config.yaml
image_size: 24
vocab_size: 61
encoder_drop_path: 0.05
lr_schedule: "wsd"
Rows from block 8 of the image encoder of a small image captioner, named by matrix and row number. Rows with one number belong to one channel. Each number is 128 + 32 x the weight over its row's rms, rounded and kept within 0 to 255. All counts start at 0. Numbers have three digits each.
After each channel's rows are labels from the 100 images, of 14848, where the channel reaches its highest value: "patch colour" is the nearest of a few named colours to the mean colour under the peak. Only what is clearly more common there than usual is listed. The data: regions of photos with short descriptions (Visual Genome).
# convs1: grouped (8 groups) 3x3 conv, stride 2 (encoder.blocks.8.convs.1.weight, 256x32x3x3, each kernel summed), inputs within the group 0-31
# convs2: expand pointwise conv (encoder.blocks.8.convs.2.weight, 256x256x1x1, transposed), outputs 0-85

convs1.167:113110156059215137077111140117196115151145108089158124137104166140155105150134105129139127107175
convs2.167:148120167111152152131134152181136165152049114158088153143095163142121118088172159103088162147171139157086116117148148109135152143126182073130132145127128161113165161101106114087126109136153137161148122151122120076110100111164112136121161180186088125153150164
patch colour: pink; white

convs1.149:119089122145154136207089143087129154086154078148157180120153187074142116102149142096141157133133
convs2.149:114097174122071136123183130054137082157120130167158123121152141160118120133239128165178146190255146162151130119111056161154128074132118111195143150150115111093111154141092127155102137122163100129101143192135093138158123156158133165156088089132146108093110192
patch colour: brown

convs1.80:093137130154112159141149124226046116131154086064122101103111123129139134111082120111157133138140
convs2.80:131121127136110082127146129114113122118126089140168185192125167140049126141158092100148123114098096145127182127091131083155149155132138093127145078128148152184115146121167121105111146130173134146161112191155161087161117164197086142075120103139146105173070156
patch colour: brown

convs1.201:139135124125094195155182142102104135133172032093153155167128174138086116150126104130149127127160
convs2.201:137041157118109126123158104078119140175130119116166153104154130114120141160191087194157177129188108161157148140151048147066120111136101125119138145097159105153105147109152105105092127166119138180075144198137132116124112137186114102171125129141130118121132180
patch colour: grey

convs1.168:159163178124159171212139142112082133177122134188122133139178155111124119125125118083126107152078
convs2.168:153179138115144126111182091132115182141135139138117129125129156158070129114210171077138134173232134173120119130101149147151144122172146149159123109122119140084109130153111172129100130158130102133174120196151118149137161102141140194159149102153119093082175169
patch colour: black

convs1.169:148125131134189125128089160136128060145085118119140116143078087109167099160156130135136077057084
convs2.169:143203149097088134167148141148137145095098115127126091095113163142114099076154143163115156132193115217161115145073130105086164115109101106203116161127176142141140077099204130103109126152101127122136163140082125101119158072124142129166105182174142146163103155
patch colour: pink

convs1.191:087127123121145150034158129157178115080121104161129169122179064101154145155128120136132163141151
convs2.191:138131132126166083158139145144157133133090116138106124097119080106132119087136166174131146110213156132108132115177110058130146139068167086118120091080127165119153161100111107050124143143158083093160108176142120147125138145144096127101151130183133183139059125
patch colour: pink

convs1.20:133114060110174117120108149147129142090110111119119123108172088126143098102049113083099116055096
convs2.20:074131093126155121171147141159174087103096176140136161128118106187137181103087176121217099132145158069168114113130115132144103151112107141065058152119130187160171152133183114100076129088138120156160184110107159189140100161123188155122142160139225166082093122
patch colour: pink

convs1.157:109186115084158142082108142090161155094137080116153108113138125059085106053107163123135113136128
convs2.157:123153118151099146147117152109146086123143147173081161141152184120090156087113114090133076131110121166080114103084121114097139098150060163188145135098207147132107222117145149129086096113154112124160112131135137143130161120078108162137108129143163159142101130
patch colour: grey

convs1.150:125172165111116104057079155115165098156086134111116191170095088178134132114107115079103134122122
convs2.150:128168144115108127124161171140155091159092138082104104090096162141098144162185106125133123130154116235123115117139140052150158080151090104219112115129168138153155121103169120141084104148130061103154086108063105125149150077132089136142072133115177144134155131
patch colour: grey

convs1.233:097115117103075083130142137152056121110124072133186078108072141096076153163117113108115133135146
convs2.233:166119158119062119178113123108152124164211139125133067167113106105095134139114052136144116149138143173097145078079137162082150126188052153175186135128136156131125083147118137126117068125126113101140167147128144079074116135166081126151194155136143113136132172
patch colour: grey

convs1.13:113138170126127130146141132145129095143170125175125157069107108131137125130058106074131134049059
convs2.13:118111185145086140120170150068128112164131173133097144118155150158111167095245083147172191165202149166129138093105103111239138145106118161176117092106116134184158101149143126095142063109137073131110127147092121118123118129121183174126130113137137130128147164
patch colour: brown

convs1.133:079080136095101127199116074101112130109158204135132156101086131085097133116138109102164161134116
convs2.133:113109138132089091125149115105115133132197128109108151136151165142070140132159094201102145130139132151139138083034150075174161106197168125164122127149095105145096140109077165146100134128134126127081010172083128126111161186089153170118227064187074102126144165
patch colour: black

convs1.140:137090137111136132255096175128118121111144103115151099118124178107140132161170124103116140133119
convs2.140:080081142106100121095136086142093132140122079136185140133104159133134120136226062127105141135212144122166112162115129181119164105170121076117147124125123141151073133141165119174074159111132144119122129167209097083129084086116143103128090104178142092112098190
patch colour: brown

convs1.90:118165117204084138127175139169177147118130172132160159080140098144149149159167106108125063107135
convs2.90:150146121153140077122140140152131111150128129128089153129138102127127149129131155126152177127125125144130135148123104155130174153173125164158104097101135154127060204150093119095136142104110216120084118222173110201123157163130127145156091112207105116092105173
patch colour: brown

convs1.144:118065166055127110128179117156086125115132173170118097137143077058115129154151141131167114137117
convs2.144:096114149168079139122138120130138159151202122027159098168123115139097111128137093198110111139179142168137108157096184097125120136193088165202177089137128120100094073183125156151130140151111147116085115123113157129119122145134174141125172144135137139112161112
patch colour: black

convs1.123:170149134081161109183110102115121162116117154166103129121134228082115121100092105139121082126162
convs2.123:161128151145120164176135209183117127136180169100056087166158086106147223142147088112089117127169151157084087088152113189142117153150134109136160079114113182162096132172057114119153099144134102113136153157128066104110125136072050142113120108135114146118145153
patch colour: pink

convs1.180:119136149099152123108163130147081173073150127068103123133168221130168169132139137150107088109130
convs2.180:116177108133130112106146170150152161134045169116120115136173161107082162116194153095147135146156171183121141117074073156143123109168158132199104090115135135127079146161130139121114122156154151152146114167164137122129152182156143151084119077126169116086138169
patch colour: brown

convs1.46:119095169128113114172132122181136143062129091128087104149120133193135156127176132044127126160106
convs2.46:158121127107156106210125161108155137142150113171138150113168163166125121132155151172186143147163106171140129096137174149091145128115155136148094198122242139120111103048140129123090158198170143152142113156161121085101135091080135119139166155166141112221104178
patch colour: pink

convs1.5:157154143113083111156141076160136108137192094147103120096105069149089131154121096047167122133122
convs2.5:057129197164143085118182100110099137168160143139134161178123185118114100166197122077180131176191115179142124125103153086138132187156140092188137104178129132170145123104141114151133132151173082143121139191094121044093134152145130175121116116131164131111153177
patch colour: brown

convs1.106:142103118112163089059114124150159170118151121166144093106150122156128050089150125194113125141176
convs2.106:141123217171115142104176190091166116168168064115108100157154185134159118107243138116152151210210131179144155130157104087187134129125139116180150112120116140112116083112145136114138069168069083171153133118147132150146117174110126096137112131138070105129163141
patch colour: grey

convs1.26:112156167127077134113124136131160081138195115133170125114146097129126079119131087042125116158185
convs2.26:083139136128112080114126123153128171086139102132132117091111136105154114117148152123112093144134148172116153168126174097121092063143124106167149094147105135128141120136145140129125121156128116155064117166096106072142154131115170101140019104139146125148123158
patch colour: brown

convs1.78:172121094142153116096168144115143103139093110160070207178138136149112080149169153172116097120157
convs2.78:141119084119183139118117101141096124112102108163147102143150116149089102096136181124117110156148172146185145148126096214168086135124092132126097156070080143066169109163143103164129118131087099144154102164086151169107136076150131129146140137178138145126124193
patch colour: black

convs1.38:136159145133119112082182100225089130184126071111091102138116122173149106122100139126158133125110
convs2.38:112141118105098160175158107100147130134139128174120165113151162109163097151173106164187166161153151187155129148095150086126163081085140141181124177113215138144115102099115127131069125147175088166118109173171136101137092080095137111150198158152144136153092163
patch colour: pink

convs1.231:115132134119038121158134140130190104082122172104119173099152134098133114105108097116097171062134
convs2.231:094154138130138083104154123126102132115122111166161113177105127117059134099138121132128190120135117179134128131067110142126116125135181084147071156176105105149127067128153141078132163174160151100170147154134106054134117104126146129138146098108069127158129155
patch colour: black