Weights of a small image captioner: encoder widths [64, 128, 256].
Rows from block 4 of the image encoder, named by matrix and row number. Each number is 128 + 32 x the weight over its row's rms, rounded and kept within 0 to 255. All counts start at 0. Numbers have three digits each. After the name is the row's rms in percent of the matrix's.
# convs0: reduce pointwise conv (encoder.blocks.4.convs.0.weight, 128x64x1x1), inputs 0-63
convs0.0 088:165073115157178136191146116140121157079119163131134118084135112155091105134144112169076164076124182177177102084164110168140129142158060134116064160129104102125156121100138096129111111143121058
convs0.1 087:118158038152100098117186167108166162074139124146108157098157107148135136163097123129153124134117099185130102105141167133084128144156095137150042080147162126094189079124123125124140120168189148
convs0.2 113:132145175108113182114164118140167168117109095120118108122115111159113082175188158087112134167113161128117156157134102117140160110115165143093115131120120170121150138105090131022055119150036131
convs0.3 086:193123128096102140121163113129099145108155129097091165104056101128165084166140142093095122090122184120072145130077149127152203095195112145108182124159136110110160131119078101115167155122176148
convs0.4 095:244136178159149128087133142130124099157134104119124082133096133174129094086161144142105150163079175116114172115145104120111153129107170125151145106131132175173079116121125093146066155149073182
convs0.5 095:156135134100080123098098117164115145119171129126159134143123124154110088199109145148151111140160177105184109130159113101111139147136082180134178071110200111085105120187105091172177073117116182
convs0.6 101:159097180158091200143130085130150172097147081145135118146137123118099148213165085120160107127111105144171121158146143101138134090086077189105148113127152100149096109153128156186155071163121174
convs0.7 112:119080154174114136152121166100096084091155146103140131160161147123079138111186124080153166084152097220113129128137113120153112094104131131110140178067114085096152130112142108078073091150100191
convs0.8 101:132147145119170162159125097107085130105118146143164067109127107181083079121140158159092136209118145165109186152112065143178112114117131106145165120124194091162165088133097096077099137165157131
convs0.9 091:127136124156156147154130070163173103121121104178204130170145160142081156087108118098097167091099116192130107163131084124110102166078061129157159063095103102153094129115167141109116139174145127
convs0.10 086:151126131114105138107141126160149084168113102195080110174112152111097156164134106153222142120170140147099171125187125120177124124111169164098104155097142140179180112157162071071139146094122105
convs0.11 097:099096182116168117145109075153151127183136105158147126084082114174129116083151149188143151210179130163130179095122160119169142150090142098145137074149101162137109132112065147085089110121141156
convs0.12 097:184128151168140074109096098108141139101177111129155146155117091118154096177137118097065188075132159146160129148098140110081167110145114153136100055152074100091120149139117099133087122196179127
convs0.13 092:106086125148176131135092117167104097100167127180168064099096168177069055135098165118112140163168140166131132130164098166139104126069117169138147103094113094110108134103115068147111097140175161
convs0.14 085:105132142172142156148148106085094146110130188078136093087146139131093144115195128162156128181136124168100139158104118171147145132129155143116110027150109064117167115157084119147158087193165134
convs0.15 117:153130110118161130144151194138072110097133160136142069072183133118079077141134101117117171139127165113128135134172066145191111073094186114093086152095151132102129091071107134116118100150156167
convs0.16 083:143111124112192132126154067090072069121119167107145063073123114130129114128148142169151128146164082112096188123146082157184151068116100111172173119107185134155153111102152105161141146095147151
convs0.17 096:112177146094154093127149097107154115133110127079160133177153107154184090161098105138179131164081120078158163167108147128145171092117129063142193174137139110121175157177151146097168111112168076
convs0.18 092:154078138093174100112127093149174109158184118149110151063066098122108102147201131163147154076116149089157139148144160168127167139119153117094191112137109091076160140163124157129125169085105165
convs0.19 109:115167095151132161157122069115161133133137179112181172159147163119107115154135157166155083091163089149108138099134126168130139101160113077142103160148098064117091137083113193180112181146143058
convs0.20 094:163153175143103122128104137108099115121086158159085106193098100083108085140141141121113126154173165113092101145083087065118140151137169117121118150092146185092182094170073136168164104155187165
convs0.21 110:130111105139134117172153171124110145100093145147086104025147142117139113184149107165133160131160138153153097103102075175146144133137140138109050068119098095095179077137091154076146103161147127
convs0.22 091:153065140095173171172111087154118135145123130170231160086125134113111152090098118145081113128174141163175167094129117167146166110112077114149117164138153113163165147117153161060105157119106127
convs0.23 091:079106152117148071156113164115135182129163073128156163170078162130147144153158113120145077092153141176110163118127098160118120163153086151130111071149095134160090088149149168210184130141156095
convs0.24 079:145194138165107170114161114133136175075099177156182109155176156108115156091140174127158123120093084060141152158112175102118122116137116083179166105129128162164095149178094101169105122139174098
convs0.25 102:109143137107174138115075101096216156143169135108192178138112105122172166105144083112143077092159084108101137122146145109135161169118097128147121152097186098167095083184139152152102171101111101
convs0.26 114:177134115125126122117162082116100118145193112138125061155178109105108099108124100079165106134113108110145166164107108140151160135138097082152146255151106128126135152150158114110150128106199095
convs0.27 104:162181115109156164110107163128156127116096143142135088092109117211119179172073091176128134129145110134147104159152140110156179132078126088089129105088187113147122168081094169107170195133099122
convs0.28 096:170128079106126102119119166136145153147132163178188153107086145076128149076143099054132120171098122168154184175088146108148111112163087154156102124120152101147094094158137107184171128092175167
convs0.29 091:184079142161156165096099061149109132142126081128196089143154158136116153099149128074110178097133163124145157148105104167153106172132092122132189052139103117145083161156155151185118104151120141
convs0.30 104:139169139153095095156145169164103132101083147121152104116113133132134142143176135119075144052115138178147132113092119182110129150189127122083014101128132180137157104161130097085129093142094094
convs0.31 097:139105151162147099107154065109169117136176094144171148183186149094124144152129110115108135080126110182120103155122135146110127111164041085105145200124095170152105151089167158141118092150078166
convs0.32 106:083170143114100104142195081165094129112107131182124105131200065150057161128147079140136114084144166103124157102147160132132136107099135096136106196124120201153118128074124111137102104157144158
convs0.33 105:069085119141097180093124188149137170154109109153109083130131180102147090088095152126140113095155164096171130119170158150109163159133107132117133130100184144163138134148093144226123130102137203
convs0.34 091:078179147170082179139121110104134100119126119146097140157152168096072121063139149136135110144079107144082175129157144090143069100212151143114108084131159161167089129107168150090099113176112119
convs0.35 097:122113159130179094089129105160165124064095159095133092114118110086124115157204128065155107106121103106119148144075102163162158149201117143072099163119100121071157146096126113137078071117128147
convs0.36 108:061070177087108110124077092141154113160092107128157164182116110190139146153100116092147090131157104149154134123085119118122157165060109155143176158128128134165107074104137144138102196105145076
convs0.37 109:184156135123078089100098170147101114126108154117135121162142166112130097190064092137105107145131126152114040135111106148159089165130142088160077088087150068102175138145119142157150137142198144
convs0.38 107:157122156176153066133095184119100138092139100159179112075098105131153136144163088116117107192136164158153155100129054147111107156173175129131101056076120109121144091141091153107143167130105088
convs0.39 081:127083143113177161101137091122121210169170124096199103100138107216102158085177117136118121113118108128130143130165159178121164137105120141164137121181154083142103099186117131100087089114099133
convs0.40 107:162114167139123096117168139077125148152185087163143060107113083125136106105171085154154130132157137057097090126141092144161171152087104126148151160145200132137131132201062080134138140117148142
convs0.41 096:167129115125126116151100029172106155086142158175152085105142131125127093082132097125118093109173087084103156143157109155190089105158089137128126139157157165099113105181126087078100160132162182
convs0.42 087:133074164144131159138144151076109213107105124168116073139066125114153108099144100123159135099120165045122123140099103158045167161092114179149164115127127133094144114195125153148116141111138117
convs0.43 098:100106227082107107088118096125120201115099079156128111143105075125121121121115144189144149107170172128130107086097109123096130147088113176145171082130108186142102128129135141071160159079147139
convs0.44 106:117131186104170122090082130122186078146128133137167149133136132161134158116082095104101106138095102053064125170097098102121142102108049123125172159161115125165089102129164155103104172073162127
convs0.45 087:113139123163120170129109135089177089165139148086159149124155081169083120167134118142159124135198123177119156146142165107135113160165089097157093135080192099132180157083126108122079074183100165
convs0.46 107:171104132135106155138104050146124129108160169162216138112119162135118101161150095188115069117152134225119157107158108159135121119121076100089100144114120098158098145063162131113116130155140144
convs0.47 089:161135180102188094080149065141136143160098110091123083119065101126185148166148101185158119160146125155108104106102118147152143101173085163098096116183099112176162099111095103133157181136100128
convs0.48 107:139169139126111231114156106099136150109151178099082093154137130129148087154151140151159131130099137085103125158151157130116203059138112181127129155133177093120101137109098102132034106105118139
convs0.49 104:163124210150094051110165121079161177138139057146102114156094094130171159149102101131088129129165146138106096143065083111107157176102135130132142103089129141078139131157167163170147132144113163
convs0.50 141:187142122151127150122169195164085123123139150110116121159145139086087156159174141100118121159089131157114099168118102115207091073160186126087132099115115106153141095126079121078108068192116119
convs0.51 087:179139130144126088175124083144073113126124113164074070092097145090191095117120129130097164165149169182121134106115042176101121161180180127104129087116126110090117104153137121112167097159129104
convs0.52 099:098128135101145135139104088140167129127152167109153135074100113193165167162134109150104157170136087188073139152121079141108117133126077083130098012087138144145114121106160099108128182138106139
convs0.53 103:145141101114064120127200131131113086154121108149212140104157157130139171190137135083093107170159105137152073164132112106132103174147169162137131191170197107089163109136130133095164118106129125
convs0.54 097:103162162183160185127157128124181129122123176076190122102071082146160134126147140174131178127149109114147187177133142097080158105145094104126110067134134119093099133140131146076069089152115154
convs0.55 099:146171170163135171139089045150164134154114149147147151191062132155108151158183098120125134112144128149127169088100118111117097148146139191164094031163123133099154109078124125107112133107140154
convs0.56 105:153099144147120044132122073134123141121133129142166136087150073116147153133165113077051139149145141131113139060122127167119182097146115121093048096095133161106184119121110092096084125160151084
convs0.57 103:130139156109119065100132125132173106187146073152151137172112145125122134140097135128175122176129141115166067091116123144161137114197150141127097243159113114140115091147160113088156096097148073
convs0.58 104:164112108154141051144142153107037087142097111149180080155167100172139129145129127146057130183092136095100153145085134176154093113148144125126091099180120152127120125125095108128125119168191100
convs0.59 101:187172122108130156135119163133075109155101202121140111082155176094147142125168178101123111151104105098158131156111122112151090120177146165132135039114109154163077106091152096189084131152150105
convs0.60 102:097096122132113123142074085093120206133101122099164118175141126158161132143144101137091064145130073118146158151132060181129151215091143111178126138136125111102145085139103117163109138080086171
convs0.61 086:155125127119111156193097177096103099123152140177106155062131155093150167164140122080142139181130138130159202164158175137145135125108181179170112062138099126095091152146126083171108106096124151
convs0.62 082:066107138130096177160073086137089105134114134127172075096146166165099100154207108184160139156163078094161134103162095116158150160118116167108096179116167155137146142145156101161102116167155105
convs0.63 090:150123127151153241136110081130100079092154184098139154124128138128146152175117125153168132158097148138132168176124187111118172141159081118168081094169111113101112166155139115123136073171124171
convs0.64 096:108114131098146124144111111164146093105155099121170136141155153163129147119136148174091115146160129110170147099131148111103102095062113105106187230130141108187172102112119165102207127092173075
convs0.65 100:167140137146103136157138144103076157171157091183141162149155135108166106217142099111133090186144169157076126094128172144125117154190169118146130212155149128124115135164098117124180152140102097
convs0.66 097:151104179170116140137162181136086133128152113172069121163099145117171154177177125083121160174123164206115103144092138151117117138180143108091124135127129172122126103177131154153122161099121223
convs0.67 127:195099136140141086148137157141122190117127130152143165151151121166155123179109115117074119143132142168158162127100199120138154188191170129170111063179187139084129172139092150112144117118127171
convs0.68 096:138136136106165138168115131109153192124081129121189105109148120179166100114170155178096143171120122176173149153110125149106113172123140177158130038176130181096173122146127117119110166169082165
convs0.69 092:113143092125168159085152101185149195117135149146095103083077118166114078155160176137083135113117150162073113145162209112109177164161174149137166101145135175098166156128106141166124126132105148
convs0.70 109:138119153145138158118119084141133176079134161108175130150140107160150154174130163171083169113185082171169142152157122166086121177132086106114122058131113126084194120158158162106187077145148129
convs0.71 105:171152099165084084145137187161082181083135130170106117161126160124129168182153129100127146176143135194174114130135188100181059147181140120123125154124092139139128097189149144164113136118113139
convs0.72 085:184151144152111166082143120082138181108121151096079119178100156101158127202173132103092109146110129114095160194105127135139170158177130101154172134124164085081171176131149162099079150138128151
convs0.73 117:082118127127135151168121066137137214083162134141145097075152152176121111192190108141144140135141140130152110130163140148119139148109159137129113075153121118083177151129135181221178142125146093
convs0.74 099:166098190184151141106195155132123133154134104083160152087113125131130102093156155141098141119195141098171207182148130124126138141124165151093183128148126116091150150164104140059108065109139138
convs0.75 078:157152163140140156106149091123137104089100166195169128124151157087156064220099128120083110088142105130175108181124135106141118187174141180094133097120155129156159168132137098142156129116139190
convs0.76 113:104157135147175146200135067138116119076159119128163141141149097130112112166186131117188074151130107165106178103113168113129102124124105134157099154122087138085127096140140156070233101153123122
convs0.77 106:161111167115151088144172152140142078099111126122185113151135140172072133143132134137093128121093143124149078137159109124158148155125049108157176118205227113149094173129122112169159097103102144
convs0.78 115:063144100130097141123131137117108075165140165152146127108136121148116102140147159134133176244132168171097129130136143130108112065125157165144122213076148203174102112120106129137134152111115141
convs0.79 101:154140167121150149102125070163181059134107148099131163120123146135125171097133128120061123091197130177168157155080123088091100187120126121119181122094093101150149113136145191110102135117187159
convs0.80 085:170089158097095184150102118103084073093099166158161126170161097127089138186195097145152121120157136163165181145137098124150115091107169159106100140092108098130122102190157144112116108143174073
convs0.81 106:141092206107174117130102097093145115108113104105183124163155127154096128136086094130155114097132148144127156124089155120187122094094138108102168198171093095194141168084115102120154107098109049
convs0.82 085:130113134128137130114097209151107122115118153111127138150144147122134098131143131063096058109050159161137152153138138112194159125198206123086129114165112088118104149175139097178112098128085097
convs0.83 112:079108085089093117114135137094119124116145172084061099125075102156177119197127085113123112108160163129095103144074118094118134161173148090103144086069179103125183133147094143170131138171165132
convs0.84 095:148128113122117090142122219117093126158105107137077129109103124051122167141155089098126108059119176186121089072125152154136086126140093147118055166133120113120110103191095118149149162109114158
convs0.85 101:166131128124131118179100096119140124163152122094161181145099111117126072167150111121117142124149165126146159110112172102135103098117079174134168001096081122119099089127073123135103104146180083
convs0.86 105:133163114111094110087135128095171108128137142153086165113134099107119136140200110141139124130133107120146203121084202144183141122143183147152204100096083134061174123178133140090100148152111087
convs0.87 109:090110128071132185149175152144157151124129170154070066107094109156133107118130152073215130085126144112093140114136093117160171117073140150155124109100180080068156134117084101138102128101134150
convs0.88 105:164147184172164132148198126117133165126189110134063116123136102152128112131170103133091146160137075115111186139108143108119110123102137082131159030108146132128121113092132122104155061129106200
convs0.89 078:099119068106138141129130131092174095130117124152213098050110155195114088107160154143051118123102136141125152086096104108147195136098137115146107079176124150090138120156127117138087169117090141
convs0.90 110:130121188117140094112094098099181145141164111084212124168043118104166152189154088057143108118134087137146107112106103126137125153111111160141135076121180125157110083161123160112104136126089150
convs0.91 100:135142124091102142062128233112169158157176147097118168181126165085142087137144102066145106127081132127123159147127149102179119106131157096109168137105111102111137126192138147198138161116140148
convs0.92 087:144116141102096125127078126068081114179121107107167153144160149071118132132124081040137122154159182089162167147124075143150107122159150165135153135089112075183134123126154154145101182120192130
convs0.93 086:172123186151160114123178113132170118092113091129091109103121145174106114080127131080052121197126144153081145134123192147103104125154079079083157114096156162156173108147094088150087124148107148
convs0.94 084:152166129169154148108161098115157141080134182120106104129192158198093182161157106133137154133137078075109171145159125162130153102077104058131113064175064141158115102126125127107104130147136144
convs0.95 112:086165164144126179163134091123143093086139150140187091116174134143098130129143135147189095124176088131110176105133119084096124134112107126168118255110092145119146143111142124131171119155148081
convs0.96 100:115097155166148153192165071134106109105118104181146084122145107170101154141126144136155093124087125185120174116157085136093093136145078151141172119140174178113115161098132090038153141157095166
convs0.97 114:175160124105082062167132146115095110123130122175190120103123133103171106122092127169133126217115154144208130099099117118080126138100096127176129175099149144115105085145091165100162119123071109
convs0.98 096:148186154134145106188177100159131115078117153112104136122156069135070121164143143175098099048152086114112138070151124072105142127123092136107120101084150169092101091159144147086156106176154139
convs0.99 095:130074119132148151147093093129113144161178103153229127148157121102123183186125146085070137093141144114100166091184126114147099104170073172095133156135154095184155115108163103125107125106154107
convs0.100 089:122101142164125129114172169158143152160133114146093121118087145114103160165164102179074139139132214141170132124126126152139185090178066173099131125159093137099140076195084149092099098088141107
convs0.101 113:114097132163133137120063128120150105134164129126124127133102097130115192113171161131045147112100142169097127150141127146167150106102147153155160007109090163140092076077100154114160162128148152
convs0.102 089:103062183095170144089124110165113111103084181109130173086109138152117187094159097096056159112136145126075148111121113140094205165106151181128138126145082135089152101172132112096122134157125127
convs0.103 082:175136152161119187081179120145100185143152110171097135146141102161120118203110106134136153107140084150108120086129109178145095113147114106159203106110183082161143072140138153146171103158164168
convs0.104 098:060146168139112111121137130084092138153139073119059121168104158154102184175120124135211157121121120119160168120135203170184120088146127084176132145143132096158123131104148168133143155160145168
convs0.105 099:152135082123113128135139056117168111163126177090065085098115099142168141084143138094095155098126109131075143167147113113105213128114162121076122071119176125108152117093116077088082146159158121
convs0.106 085:162183168097146102179171086103168136130155087125112100099149126171115090120088176125067101139101142163150151103111156138190200132191086141167091084076076128124145143144113156148111126123124131
convs0.107 095:175116168165171138154109159171095171145105169124182140099085109111152142185107162104126111058104140085129121105129101171144101149198109137134099061156122103164113122123122110079090132167178084
convs0.108 098:126133091113112141176140151113133184097148127171136111105061104128175094153122128127202112143080162133144114117121089084106157098153124105172153025074112160126135102146088126112184121149102180
convs0.109 119:161137116108088139152090127163126143135092132114207102142182156122115131057159128202161158081118103145177099129134095106122078180097127112130091143113076129160055138097134157110105112104070120
convs0.110 087:095109152162143174096116184111112105116116167138117102090103176108105089132125097060125150132092192099102117172148120125153071111110142147146146080115110081128096141109164143227163155179164144
convs0.111 105:061135122122161147126154093149130095139109180116069090055166102100126129160190130081123165104092117151083179111130109077130144113107129123099143088140175183068171117093133090082103125147138119
convs0.112 083:142090201096155119081099182164180145094109109123216189123100137104131137085128081167121139126152161193126096168126101130153151098149127164112144118134073092151124102116183147116148110143134172
convs0.113 103:161164086135120142097104122121112067178150158173190093124139133110146091110154129071114103180055130068179135146108143105128126161148172131103160159168097179154128119094111102173114150076160097
convs0.114 104:162118191150126180107073121168138096107095103160183129131195119120086107150149139109128132136075128153181145164132118153121072088147098119133124208118089148134113130128186093049108095106117127
convs0.115 124:209110176121158106072185180142125140095094102097089148125145115099057158149159135125136129109109100112129134131087139151155151168151114163082124158173074115091110170171166126140093099130111196
convs0.116 085:096087151123152109112123164172151078089114114120153148134123100094082173102220124153123165129158132134101159156130101169127116149163121161107116115153062119133160181169165154091084129147154218
convs0.117 112:148141145124111105102221169115108152141128128122082141165108146115109135157176091179122138101117162190101068124084138145157184133167133134105086075134099110164185106178149186140112100172125148
convs0.118 095:136101144147130124186094184114105104117156091174214153138148145100124113097097108103138139166133146166073157139122089152093122161118130152145131108073121059144126111195152093128146161138113218
convs0.119 135:124096127094130145157123180145126088084117114151230143112128135096110126132128090187129133137147146160119089108125077156137164165102120139130105000104127096107121110134090147154120083144131173
convs0.120 092:145155136158115151147196171123122155121106075135102155176126098074095133123144113130168079068072138143102148153108119123139126049113063184105116103128109174147160164176074114091150091141113142
convs0.121 108:070139164108143185114122111143123132101137155081153133145162154122163135090198164158118162184106090125153132161106134150129135100157092108145088011103081109149122125106142178111114084150119172
convs0.122 090:110157098125109154108121134127137151161094157079190141141090147105119153156109144140165181112132084146128080129127092110193170145154142169098082039152072175124117108081095170148143117183091121
convs0.123 114:106102117074111097134040155147121095097127109087229154091138173116099126129174111136135130116140077085179132139125138090141113199116113147102077160148099112119111150139142154165093162084149132
convs0.124 113:152121181160154151114173068153097125176081145128118083045169110158142089120110139129139109121141067103129078129121188136069125146143161134092160098145109174140171138119135176188127120163168131
convs0.125 093:113131174091101175050131146133121105138136192094100124131163125181130170148155118152198127087125099081117116136088133169130156101131105137162126047131086135119143152125179180195145162162130124
convs0.126 115:169130180157141157124160178138168119126123110111187115142175137130110132140147120171150111067089153145115169101121106106096077102086077116116087060141106173088112135124176140124181087147061175
convs0.127 100:206063216161120111094123167146099092150151077129136113135138109156123085130114096183174150116102129177071132119144130139091144124118127143129155145082174145146126131173158135131160176124078186